A small image classifier, trained from scratch: layers 12.
Rows from block 3 of a small image classifier, named by matrix and row number. Rows with one number within an expert belong to one neuron, the router's apart. Each number is 128 + 32 x the weight over its row's rms, rounded and kept within 0 to 255. All counts start at 0. Numbers have three digits each. After the name is the row's rms in percent of the matrix's.
Before each expert's rows are labels from the 100 images, of 14848, where the router gives the expert most weight on average: "place" is the part of the image that holds the peak. Only what is clearly more common there than usual is listed. The data: retinal OCT scans (Kermany 2017). In brackets: how many of the 100, against the usual share in percent.
# router: router (model.blocks.3.mlp.router.weight, 64x128), inputs 0-127
# up: expert up (model.blocks.3.mlp.up, 64x64x128), inputs 0-127
# down: expert down (model.blocks.3.mlp.down, 64x128x64, transposed), outputs 0-127

# expert 58
place: bottom left (41 vs 11.1)
router.58 100:156081078085126124127083146191093138119142107139122162086101098096069107155091149137103144110110143138100113100119146157161106105188154120131131174106146197149161135063119125069142136112184143103156125169155143153161155124081088157157132154068138110138138119178091071159152126120148131137134165146173180170086120122144161177207179143118144098156135175173095170135170107061136180127186
up.0 109:180131113103101093123094148166190136172078198115127082126128155062077060137105141126102135132104128160123148155136136071155154065131100111127154149121097141127122155119159098112149039160118219090126095160122141180161099097121175098142127069161153090155159114094096121142172166156097122156147121116112129072115091135064122127122129129167199158141142142138090132148171095091137114188132
down.0 107:145168164194119167097201112136141137181136108094191123087144142088101118139137149178112147071098071081100116174132137116139062133133092131101183111129102082153110147111082113145137109137123118174158096189086130173144098148157149050124138153139137106152140148124059148177127121108128100135095143128127190130101064147117120086058073129149160136136163108132091073124130080064161147119140
up.1 104:144151121084103103157133083115180141150149164168126074159144144093130125125181106075168170155112126151099107117135117166114153153069116186187165157119154127122070137121106138132181126130088185144142141150106120154124093095143166145129099091110114113078090131153110140081129087155139136177131113117145136152138102109072036128085108066211130183185139124152135138163079149154201080142177
down.1 110:177157141128147167072177145048090139111129086094154137133146132144151158081089086115071127102102148165175164177161146164087073135119111125154167112137187111107107114099171145135115158107099057168139176171113119184143134139120103125174081135057155156122124119061158185106159163063131172081097169176140129122152142183123178113148126136060116127083111133118125151129130118101131125154133
up.2 094:170184168109126119116119095162143134201120109131111091120140118131116118145103105126082170102100152140165170133143156079145136074114071133088137127163084084109068134110167115147175061164125132120111092160094191146144087147100092072151139068149195162154109152111152153166170189138105151101148098112148105052098117172093139099094122163134137146122141158137168067151173086073131109179126
down.2 092:102150143176086127107171107135179127125119138092161125075162138077115112181097102180117158116143090125130153147143141129167121120159093129114160107148087087130103114101117118202209097140130177199178066177095132149140120123113138093110181150175149141143162128132065122140115121097114092175132125099124178134098107112058082041104095198146148131120130143133132073145158162140146176164083
up.3 096:125197144152172122171165116127144166157167090165043074165145139118171156114150123156158144152119115113147118075123111068094158132074142179117110116124123071128083119162185078123171088123060131142074109084107135076138146175103087143093120118175135133170118095179117164116148114141091077179129110129121141130106147152068104093072113159137098155131166162130189112130130137152124079163077
down.3 104:159129150124166155115125138044105150062110093149125132126137145107139150087112120056104107151107128134177151130123163161114144119080153170160146146094164101125126068072108084090142118095120130182172114169130108179051151127141107113154125122052090153161128110122117186098160187092093118110128165155130146174146217159076133126152069148091103088123151161097122168093089082108122123137084
up.4 110:098161126192160114174150055109141131110113068093159111147124117197161200137165067112155136188153109123147142121141138112077150177077154162111076090124154100084106112110138129152143121119075095126087111054105112128148117135119151132107099114160139127137119142111198140064086093118076125117171117146113080134132190161114091069089069125107115160111154097105181156129112153167098096108094
down.4 080:101142120100121167110138119107120158105100109127145158122110184122115116097097169102127069195111191110113118157160176103060079135108137155111169060107103062099147039111122118111107108174094139178176101091098130168145116105128092143142104130095123143147140067102103157102136191117063111139135152117114151120129149184130127126154066113120100160112128145095118203098104047088076142107159

# expert 62
place: centre (34 vs 11.1)
router.62 118:149179148201118209082111127077147104108134072120121057101126088064159150143134171121131136141097093169145149176056127107178165179187170115159123122157122161124159132158133162138107122065105153139146143084122179105081135142149142136173084088137175153113118133138116091095128054136112145179126105162101147101133121130130120102153086154186122158131181156149073166123177092138156141146114
up.0 091:148136163148130166102102195151106102147191115184120111175147144139120070117096182158170125061136131138126063114132054118103151163151087077184122142131134106128126167197122131111117112119155128126154124114177116140133228113146067178134132187153114130129137179090112180111156101086108136117110106099123142134076086096087087139173085151173139097127136172100086097086134104110097097131097
down.0 091:104096172081132085170111166141118136129113171146103148121104185146091164078062044096169138163115082105106112066115167139118153139088150109150132110138132141153138086041163135166101152121189130107099094119187081132174101088069157144053101117144100122123133141149142085162102143109138127114161163156198079111147103079119146127122157179078102123125121107098168158136147129169100089114139
up.1 088:095122115079126096154139142114127131137163142131182141125098184105113149143134089067102081081092165135131167117144188165083063104079155141122147092153122121147085107131125080093215113178105107129146097187108155165160087143106070072162113155121129124164177088145146132198143187150096115161166193139135150089106134102130141104136166102104138126159126091119095122087122147157122136044176
down.1 091:077126122143158190090077134156100083169144093107096125160115086155101130125128141120144113108135103127099157144070181134128152152169066147161113147160139136038076096139095108180169120116156095135176140123116186055120189115114113109132110120104156166074127116090190102105106195131131176110132135144170129085099141083084149172147091102107114114086096087148187084162076136100117137139107
up.2 098:177143120049091148134100161128094193106176198134113171161114122147086070086138173142164095105109145150187107111124124145145157111144091180167151121091167131101112083121148119108113105161129094138132087109162129104108134119176049163133197123105114129153173108070172153128114194129137155139184120114129091093117158187075155151143070154117153096083122153184109172104130148114117106128169
down.2 100:186127077171129150076150103112074145109111088087094158164058145163131129110184156087173129145086134113167175092126154140136119141155135178105159121054157154092126058088094129109120076139148141147109137151137103152149165135097153170149158141070123119121170071117106107051142143110160092080115118074128134170124163130102188154147121110067135084106133101083163175138085109105156135083105
up.3 104:183146073117137111154149144221206137168078091149083055168115124113147095163090153119167110178117128143169176098107159091154195108132119133060173143140100123107131140159096082134122129136134103151093160074125134099127153056086124119139114116186126164097138133124128115118120188182182073054104102119141130123134156121144108131163162148110109113095116099091132115125174125100105082154097
down.3 109:137135164106146101128115151155137062195122175176090156170132146192091132178099123164164123126146172193155154150141144153167183084159104161176117157133152116093091118152156097197081165148160115134133133076132082089135114116095147082070138159151114175095115113110146091117162110171133123171102083110120165127095117156099108159129151144181152189172137039145156130156170174146139113112129
up.4 088:122152047136125126109110094141160159153121155094086084125103114130100093170054150106116093094108150183216144105128124062148129113094149146108154121125125133087092070093115109078152091112191162137147153233137154173129210148126142134114141042059143153121158113173087148128179127111122131076080103104138103117114122138105180139131165138114129123098132164113125125130134105143102118155111
down.4 085:184111106080138054111093089121140131114097108122128227115117165167153119124102073110132153175127173134138138136129163123148139070096133163138139172104105177141130099087125120113070153119141142169129169107194033138154141124082127168100158170168147092168129136138096103155109150137064144167122105089167174195119178155158147142120178145086123138127064114089150136149160099116122121071129

# expert 47
place: top right (71 vs 11.1)
router.47 106:158087096084140117128087135175088116100123095163106174094122100108065115155095143138087127104088154146101072096126164132138118111169129083125102181119146198155194111065154142087120150122182155087141119145137146141183131134098080161155121157068131105154165117175099055170131123115147110123115141113161151176078090117127149177203172131119146119153139157157125170145171106060142189126158
up.0 104:149179189147127098136019063117096146120151112145136108122171216139151143106130153130144161140133119146181109133128089102124116133106079067205089104195106116119105100117120112135127124139144139175129133150076137115138119109084172081102192109088074142144100172143130100139137084099118079182104149174122150146100104069124106183102110143163138135171110136139068148135132090130195134147145
down.0 115:058121146125107120149078115117117135173085134138195139102067090111104118139120116122104094102156097063092062139139068073133112119169135077179161107159115126131126157120175144108046108153109105167239095124128135104153104126174157173114094148116130070118147181112111141090069103125118158172139110140130122084134073112133099131116088126161131129146086124177067154100086108147146121146146
up.1 109:170156120137129077148126101124139071140149100169090084144156079125135143160090149099122138101093135161190202185177106136091122194078120122094115155072140126089137097127125193110084181090140149133109150098148156103115137101146118114152143137145125136052111110150174167144185124105140176109122111146124057129125104074082158111133113102112102173107064116076157126178091205164133096112148
down.1 108:161143086091098093056094096136143105156119113083066113083099136147145148079088085108082164142104100121164180187110126131145143121133109179085154129124116099142112124062162146136109163130128126157137139156130145110146070057143133092158129091086158095115164113149173096146113197157144191104121139145206119130134129100107172184166105171105115154069125160152140126166179112110152092132208
up.2 115:082155175158127147149172077136174131152141121138140117168155112139162158086154119116142151136157121098138137143134070115144145143083121147174112084099124049092101132182149112157081114140048115160128078082092123142018161108170142108150145105143110158091164139113120185089120133134094117144170130135125118123148124142090083068081047106161098167127102108074164125127103174156179078132098
down.2 094:154140104128138105030126125116131115046103128082097181078115141122119087148110173165099128142122121153136165150121148164122115171133129133057095106082064081167107112088131105104132118196163142111129134105197148094108098097175177116126145173174143086168136112105146134146078173127126108107114131048117137099133114167173153174163118121067129100099191092123133099122134131076069136129098
up.3 104:124133168176126120169098087134125140049122156119213101122171142125158117091144120145126148170077119146128093145113111099040111192047145097118112087132114082138098173168141098145125122106139145162101121086107171077059073127169120106109170117145092120130153115097151139120073153081076059096132142138105123136113096149110076137092117158170124146147140059090115147127136132191135082116125
down.3 087:133148133134117141100085181125110070128115153153129116117094127097141123176153189164121100110156053157104117134116120089075156123114142150145162158136121167139152169157073168059119093168171162086132110127141142119135137140117144100162109172095180072125104170189111186118152118142087110152116087087131116044157109121206160202160114089175157094115124088148119120068106060131121117135157
up.4 083:105151158101132204168156133124166118134137135120123136153082074116150090039135155149164164074151120118088097084129155141192115070142134084118169092101156109108164158151175118122093105126131042110142164085145127134116160145142120162119121136153159100080120115102114160154145132160133155128092046076103100087168109154170163111115120104104105102087105073096121093104100180098040121136092
down.4 109:162102182091120182086094152099158136196131135096111087125133123083070111141133139160141094107165143120139132184135085126164105133131095201119179152126150127167198149164100113155133072179137132158116106160100123163079092126156118107157129121125134186149068162131109173115162152191123152143156176139085119145093112165142119113133105139176161183154055137186168157114113132082199088158134

# expert 36
place: centre (61 vs 11.1); middle right (32 vs 11.1)
router.36 101:129129101194167177177115149052136050138099147118116093150133109084105070164173097081106114080150099139126087133143100172078138136122124132117055169130119164105149099149026137089067132143113171127106172092142152141150167174114123121136117128106149160140096113169112100068109089129097144162115113166073089148097099147102166080080149109161159088090130146132112140131102168126125101085119
up.0 099:144098188104116117129100116090090077149127141118137171136150087134046141073130109131141205139150077157108133068134090165157112123115093112170167151135144131158126160120158115210137126169123083124127118120074084141143164134129083153089141188138090058149107178115174130125128137099064174120143090116101117148073115117125166111106118171150088161030144168161158133154108167126140082127141
down.0 093:127086136185223184083101164151150095181156083120077100151125100139107170152087073141182139141086147183137120119101086128133133136102063149158115150122111115148168142162180131132146154189143119161142139082101127137159079142177111135147124173186108132116133126162142099119120076143163174105125116179177234101087129149157105140162190153139114164115106082116168109112140121130140136121132
up.1 112:111120149162145152095117059125052150137153150125101102079097055130168100103150124176136149124150136158081111151145137086136143172073143108121114132087169144150136111143111137166136156074176178122123145144134107083104116140116204147104176124141175059108060136144137149155130129072180113068123133102188145184185104160123123156184146115113102104177150133043167116162112119132142168137148
down.1 122:137183107193180120156157145106171086180137145113100043099103136058136111154109112113150160113146073123132107088158133126099163142147141145095155137148129109108102121137116056179099100085112171161126125121131109123182119091039145123110111101190198121135094128138121162098089075128151113132112163162164167159096102123066076086107101157100114084095152114094182169119182124119161120102118
up.2 107:124149133117114096128089133082160121102094095091163102099083106114094139166108105117190084122121086156174182092090066134148099204075160092138064105104085121181137100119166159110117112115143115116129129130108197136115151131173154127092183100145129116133106066145132069153193110125128191106108113132104122115088098127120172140107119144142149203124114196147143104079096183187140096109092
down.2 129:088134062109132143135155075107111147119143085093129104103126054136100116194091119199143087071134142194164138118092181086098133181127154080084118077172093125157107148169163185152169162121166113116147161112103122081110152098145126140115129158138149070061116108148130126117137148150139176070131114100144109094149118134170117174155147143111135129097131188093142079121120156169052082144100
up.3 096:116104107154145174112114163106107102097119149127156083141143107074176083142149119120115133132103146155127075129094176108123190140160118150120126129203109131090109175171056107126132130151174153157163134166164133108126141120107141166171081136104184128121070140138067190118069139156135075131120119114117189129167123151163071141139116091171173069139151053063125122130145051084118177118114
down.3 089:167103176130157149096142183092175099100107166145141157115134133095185172128145166121143140144152063091125120168130055168197133107156111127146102150106120137134137133152112110108111088127037168169153166135150132172069144181103164148128131118106191174179164174099096127055081085151110113185116103143078138118148112110139112105117112129115121171136132140146132129139152179063167153182078
up.4 097:100123114125129107101157131191131188124176150159134100120045162079216146128132139151114094134159182110139138149143116021127100128121176112127150077123113118166055144149102113090124103066132142103128114189148127117117137118119174149147161128133131139126103104118083152163165145099176082113126177111154174115169147123101102161156125134064128068186131078097103121082161079133113179104135
down.4 095:141199118137184161138161146122144135190155123097063106142104102124136095137127118160155118109147120177111128125134171123136191116169136174060132133113117134121115124129155103187110190123149119185174197052162128083183150118127091173143109137149142106106125118106147160115101074111152166145100137176198179122097171146062090097131129108147086123066156138106151151150148111183120120054135