Weights of a small image classifier: trained on retinal OCT scans (Kermany 2017).
Rows from block 6 of a small image classifier, named by matrix and row number. Rows with one number belong to one neuron. Each number is 50 + 15 x the weight over its row's rms, rounded and kept within 0 to 99. All counts start at 0.
After each neuron's rows are labels from the 100 images, of 14848, where the neuron reaches its highest value: "top examples" is what is common among them; "peak at" is the part of the image that holds the peak. Only what is clearly more common there than usual is listed. The data: retinal OCT scans (Kermany 2017).
# fc1: MLP up (model.blocks.6.mlp.fc1.weight, 512x128), inputs 0-127
# fc2: MLP down (model.blocks.6.mlp.fc2.weight, 128x512, transposed), outputs 0-127

fc1.385:64 61 34 68 45 49 72 19 59 44 58 42 69 50 73 29 60 39 61 52 67 22 35 34 55 66 86 22 60 37 42 55 45 46 51 47 64 45 61 48 28 51 49 66 30 21 45 52 42 28 47 38 52 38 38 68 32 23 66 33 17 57 28 77 34 38 50 38 52 58 64 51 41 39 45 26 21 63 28 48 44 55 66 55 42 78 50 55 55 54 56 50 50 58 65 54 53 65 61 62 21 27 60 29 47 66 50 39 38 48 39 77 56 34 15 52 56 60 17 64 67 52 50 42 54 27 35 53
fc2.385:83 78 74 43 62 36 41 54 35 45 58 47 31 57 36 45 52 47 45 32 51 43 66 62 20 54 77 40 49 62 81 73 30 29 56 72 37 48 30 60 61 47 22 51 76 38 80 38 64 62 72 57 51 44 41 33 53 65 59 46 50 45 28 29 42 47 54 58 39 47 57 18 62 66 46 26 36 40 60 56 43 37 49 55 61 73 38 16 32 50 77 39 38 46 36 61 66 42 59 58 64 49 54 65 40 29 66 27 45 62 43 73 26 51 51 48 64 58 59 44 71 59 41 22 84 43 45 54
top examples: finding: diabetic macular edema
peak at: middle left; top left

fc1.121:63 46 51 66 46 52 39 33 63 35 51 12 46 47 31 45 69 42 41 40 59 24 20 23 66 55 62 51 26 50 33 32 31 26 43 30 48 32 72 58 47 45 57 44 39 39 59 28 48 53 33 43 47 34 55 36 11 27 38 37 30 76 51 68 69 72 46 64 37 56 33 72 55 40 37 47 52 77 61 38 40 35 29 50 29 64 66 42 45 55 47 44 57 35 38 72 44 60 51 32 52 61 48 38 55 45 38 80 45 29 63 81 47 15 54 55 42 40 35 55 68 44 33 34 46 58 16 52
fc2.121:32 53 42 46 55 13 39 62 54 59 69 49 22 41 53 61 63 51 54 36 26 64 30 28 60 47 65 72 41 62 60 52 54 34 46 66 48 13 56 69 38 22 58 65 36 53 33 54 49 50 63 70 41 69 65 82 47 43 33 75 55 70 50 14 68 83 61 38 38 67 43 13 52 67 51 69 35 40 49 41 51 57 58 29 62 27 43 65 32 49 52 57 40 53 35 36 45 53 52 40 37 58 54 37 42 68 58 27 43 34 42 38 48 65 73 43 49 48 45 26 57 61 74 16 45 43 41 28
top examples: finding: diabetic macular edema
peak at: centre

fc1.486:24 61 63 79 35 38 64 16 22 72 71 40 62 20 36 13 78 40 46 67 44 32 34 67 44 34 54 41 46 47 52 36 27 36 79 58 42 75 48 40 45 33 58 31 48 33 68 54 24 73 58 39 66 63 50 25 58 25 55 59 57 62 72 41 50 63 40 52 48 39 49 57 43 49 81 73 42 31 33 48 51 46 37 41 21 51 46 47 51 50 54 17 29 36 50 42 52 57 58 41 60 41 37 31 32 63 48 47 86 43 48 43 38 44 53 28 50 34 50 28 40 56 40 42 50 58 57 60
fc2.486:55 60 58 47 42 21 45 32 65 13 55 39 51 45 37 44 60 46 18 40 41 42 64 48 25 39 56 44 51 46 47 55 44 50 41 52 50 33 36 33 45 55 11 51 75 55 38 57 42 55 65 76 72 79 48 51 56 33 51 29 17 46 26 47 59 62 83 58 44 34 64 40 51 29 45 75 58 60 33 26 35 60 57 66 39 65 44 48 67 57 60 31 12 41 54 53 33 42 58 55 78 25 44 53 63 41 35 29 53 63 61 51 46 61 41 35 70 74 67 19 27 75 48 34 61 49 37 53
top examples: finding: choroidal neovascularization
peak at: centre; middle left

fc1.447:53 48 65 43 38 34 56 23 45 75 67 52 39 39 22 53 47 31 75 80 51 60 46 28 49 51 51 44 46 47 70 52 47 30 46 36 43 45 25 17 64 56 58 43 42 24 28 16 55 55 20 43 64 43 64 53 43 38 45 49 39 63 66 59 59 51 22 29 61 88 35 31 44 46 55 36 52 56 67 29 51 39 51 77 30 72 46 54 37 64 65 66 71 61 64 37 55 40 50 61 35 44 37 32 50 43 10 57 45 31 40 71 24 24 43 48 62 51 30 30 66 62 37 40 49 50 61 39
fc2.447:61 53 52 58 39 42 36 38 54 55 34 65 56 57 52 71 33 49 52 42 27 34 61 56 61 44 56 45 52 61 59 63 53 63 40 64 41 64 39 62 17 42 65 45 41 49 74 66 69 60 55 50 56 46 48 69 48 74 77 20 62 29 58 69 50 44 44 36 32 17 43 43 23 38 05 49 38 46 59 63 42 52 17 26 57 33 66 41 34 47 33 64 48 79 64 30 52 35 49 71 54 67 81 50 51 37 70 36 73 62 45 54 30 51 50 32 30 35 55 38 84 64 63 65 80 42 67 55
top examples: finding: diabetic macular edema
peak at: bottom left

fc1.212:54 47 47 37 53 73 45 68 40 55 90 84 51 39 46 48 50 39 35 43 67 69 78 35 15 37 32 76 38 82 44 69 53 25 41 48 49 50 44 37 56 76 31 54 74 63 24 64 57 33 61 51 46 50 36 24 53 46 62 39 35 27 46 30 56 55 46 70 49 49 66 45 29 48 62 47 51 61 58 42 31 58 57 54 61 59 46 51 78 29 47 61 35 53 39 55 63 73 48 76 41 73 76 63 50 06 50 32 35 44 57 42 49 40 32 49 57 30 61 58 59 63 25 32 62 50 47 66
fc2.212:36 61 48 35 45 49 54 56 60 47 40 56 36 55 49 36 51 50 41 39 34 64 42 75 55 36 46 59 66 21 41 54 55 56 57 62 16 27 52 38 54 56 39 77 40 59 55 63 11 72 54 53 59 76 57 60 85 65 61 87 57 64 50 24 49 44 46 63 30 52 53 55 64 29 62 49 35 62 15 34 53 65 43 34 67 29 40 66 52 74 75 43 40 56 64 42 61 40 63 67 40 12 37 46 42 73 56 35 65 68 69 17 49 58 32 55 61 67 63 53 27 74 48 56 32 54 53 52
top examples: finding: choroidal neovascularization
peak at: centre

fc1.258:39 26 43 58 53 59 60 46 41 35 36 68 03 44 52 52 39 65 48 41 51 51 51 25 62 51 56 46 50 37 40 32 52 62 61 54 65 49 46 55 18 47 58 64 56 53 41 62 26 63 51 30 64 36 61 60 40 70 37 56 41 61 75 50 44 61 51 61 65 68 45 42 50 52 82 33 58 52 48 40 65 08 51 36 61 50 64 34 71 50 35 82 57 31 63 34 58 62 54 23 38 41 72 59 83 38 49 48 47 46 14 59 73 13 42 25 39 34 31 42 34 32 67 39 24 42 52 36
fc2.258:53 60 56 42 35 67 46 14 47 63 54 74 40 32 46 63 56 46 31 24 47 51 54 54 40 23 11 83 51 45 24 59 40 63 44 23 36 49 52 15 10 61 75 66 37 38 35 64 33 52 57 45 43 68 61 75 51 72 56 61 58 51 66 55 49 40 49 54 43 61 27 69 70 44 29 26 64 41 65 43 33 52 37 45 55 39 47 45 48 55 51 64 37 66 73 13 39 43 39 53 30 64 57 58 36 52 55 65 56 47 50 23 64 26 45 31 46 37 58 50 36 61 22 54 34 47 57 35
top examples: finding: choroidal neovascularization
peak at: centre; top centre

fc1.484:44 61 54 52 35 58 47 48 26 49 59 47 28 56 52 39 63 43 43 40 68 58 43 36 40 70 59 58 35 87 62 48 34 08 47 37 71 08 64 44 45 62 45 60 54 74 43 39 38 60 55 51 50 37 41 53 56 51 54 75 35 73 50 46 85 73 42 59 29 73 43 31 15 51 56 45 55 73 78 35 33 39 48 64 51 39 37 53 34 31 71 71 68 51 28 61 26 40 44 46 49 33 55 38 58 48 48 52 55 16 65 61 49 55 48 55 45 64 51 66 59 68 44 15 76 74 29 50
fc2.484:28 51 43 40 41 42 31 37 34 70 27 87 39 51 63 51 37 31 50 55 43 48 36 50 54 18 29 33 34 23 47 36 43 27 27 47 54 35 23 47 19 33 74 32 48 67 51 71 27 56 20 53 62 85 23 45 76 64 41 63 38 81 38 58 52 67 28 66 25 53 66 58 38 36 43 44 53 72 27 24 56 37 51 66 48 45 61 56 60 61 41 62 56 56 61 46 51 49 29 49 44 49 26 41 47 62 72 55 64 56 64 32 63 37 38 50 58 64 52 50 42 73 34 41 44 55 54 45
top examples: finding: choroidal neovascularization
peak at: bottom centre; centre

fc1.359:55 52 64 47 06 62 32 33 41 63 52 37 45 46 41 30 64 32 39 61 61 22 31 45 66 41 67 23 36 48 52 49 52 54 60 59 62 40 44 49 49 46 39 63 45 41 40 75 48 58 28 46 72 34 46 48 50 48 70 35 28 53 58 47 52 58 33 55 47 99 51 33 35 21 52 45 36 80 49 32 45 26 48 26 51 53 31 48 55 60 58 72 70 69 69 55 47 47 47 70 31 48 44 00 47 33 20 63 42 25 46 54 38 44 35 21 44 56 33 30 57 51 44 37 60 38 44 59
fc2.359:42 55 60 62 53 41 57 81 55 54 34 58 57 46 63 83 42 76 48 56 52 42 64 46 78 19 45 50 41 67 22 61 45 62 45 50 54 64 72 36 49 39 41 54 38 38 62 68 41 65 33 35 30 41 60 55 20 51 54 47 75 44 67 64 79 59 67 53 37 53 37 68 43 44 30 59 42 31 59 56 45 63 61 57 56 54 59 38 12 38 56 61 63 51 52 52 21 29 63 48 52 25 75 63 67 44 70 26 50 67 65 54 65 78 73 67 51 60 43 55 69 89 54 76 34 73 69 56
top examples: finding: choroidal neovascularization
peak at: top centre; centre

fc1.160:34 50 49 40 39 68 39 91 47 50 82 32 43 55 56 48 51 49 62 55 38 70 83 72 47 45 52 41 75 50 59 55 35 56 52 08 31 47 48 45 61 57 49 47 55 51 57 42 58 46 61 48 43 29 46 52 33 56 42 32 69 22 56 32 47 56 37 21 75 29 43 31 74 36 47 38 74 14 45 46 63 52 47 53 62 55 54 45 49 32 42 25 40 48 76 53 52 43 39 59 37 51 52 39 34 46 19 67 58 39 42 62 00 54 45 39 30 35 36 44 60 46 51 66 33 46 42 25
fc2.160:40 46 70 28 70 31 80 66 63 75 53 32 61 48 66 70 61 59 37 52 51 63 37 34 53 31 63 43 35 56 48 50 52 41 55 54 55 24 67 77 85 57 51 61 40 44 62 37 52 67 51 66 20 26 55 51 64 35 57 64 60 43 65 45 52 67 59 71 47 43 46 52 38 56 55 78 41 37 47 48 70 77 45 48 45 55 57 60 20 44 48 28 55 63 18 56 38 32 46 42 55 19 46 42 66 39 48 52 46 38 67 82 54 75 56 88 48 56 50 56 58 90 85 38 54 61 46 35
top examples: finding: choroidal neovascularization
peak at: middle right

fc1.233:36 28 28 57 41 99 41 54 56 28 59 38 67 62 24 27 48 43 40 50 55 48 49 71 29 39 36 32 54 62 81 64 52 20 66 62 41 53 52 57 45 43 59 74 45 61 65 50 54 41 40 45 51 49 64 45 53 50 60 49 39 50 33 40 28 14 06 42 49 61 58 67 57 60 47 58 39 49 72 55 33 51 64 44 45 46 49 38 44 37 63 39 30 64 60 45 92 49 41 60 39 51 43 49 60 57 38 32 46 41 68 19 26 41 37 31 41 50 17 56 68 55 59 44 65 61 73 20
fc2.233:83 52 74 46 53 74 38 46 63 29 30 37 35 77 42 42 61 36 67 57 63 62 57 38 62 46 49 65 62 96 66 51 16 57 39 58 52 43 61 63 37 44 49 29 58 33 63 61 87 26 61 68 86 45 15 58 39 49 32 61 44 69 38 37 30 24 35 49 66 37 56 49 54 59 29 71 34 55 60 57 32 28 43 47 39 31 50 44 67 49 46 45 39 40 40 38 70 37 58 21 67 54 68 35 54 48 39 48 47 62 33 49 62 54 65 56 58 36 38 60 31 33 44 61 59 25 41 49
top examples: finding: diabetic macular edema
peak at: middle right

fc1.196:40 65 44 59 45 64 56 61 50 64 41 66 35 56 36 48 64 61 76 33 73 25 66 69 63 59 63 38 58 53 68 55 59 36 50 61 56 56 77 28 48 38 31 60 73 39 52 51 18 74 18 37 58 34 49 36 44 38 40 65 52 65 52 48 39 52 42 41 43 37 55 59 66 54 37 62 42 35 47 73 54 74 51 68 65 32 24 30 31 33 37 68 28 31 13 62 43 39 52 53 79 29 54 58 42 70 49 50 56 54 47 40 61 41 37 78 35 50 18 67 21 64 39 40 25 72 35 27
fc2.196:56 73 75 62 60 49 28 29 51 49 64 49 64 50 67 60 50 56 42 37 33 17 55 57 45 54 43 32 45 44 32 54 38 62 42 32 36 72 24 51 45 66 32 62 56 53 40 34 39 56 37 59 27 23 62 64 42 53 58 04 39 17 52 66 54 52 63 57 57 55 46 50 38 78 31 45 49 61 50 29 47 56 37 40 20 72 66 35 63 55 46 36 63 56 84 46 42 50 72 80 42 67 56 51 56 32 57 56 50 65 21 73 23 29 28 45 26 50 54 23 72 45 46 69 61 40 50 38
top examples: finding: choroidal neovascularization
peak at: middle right; centre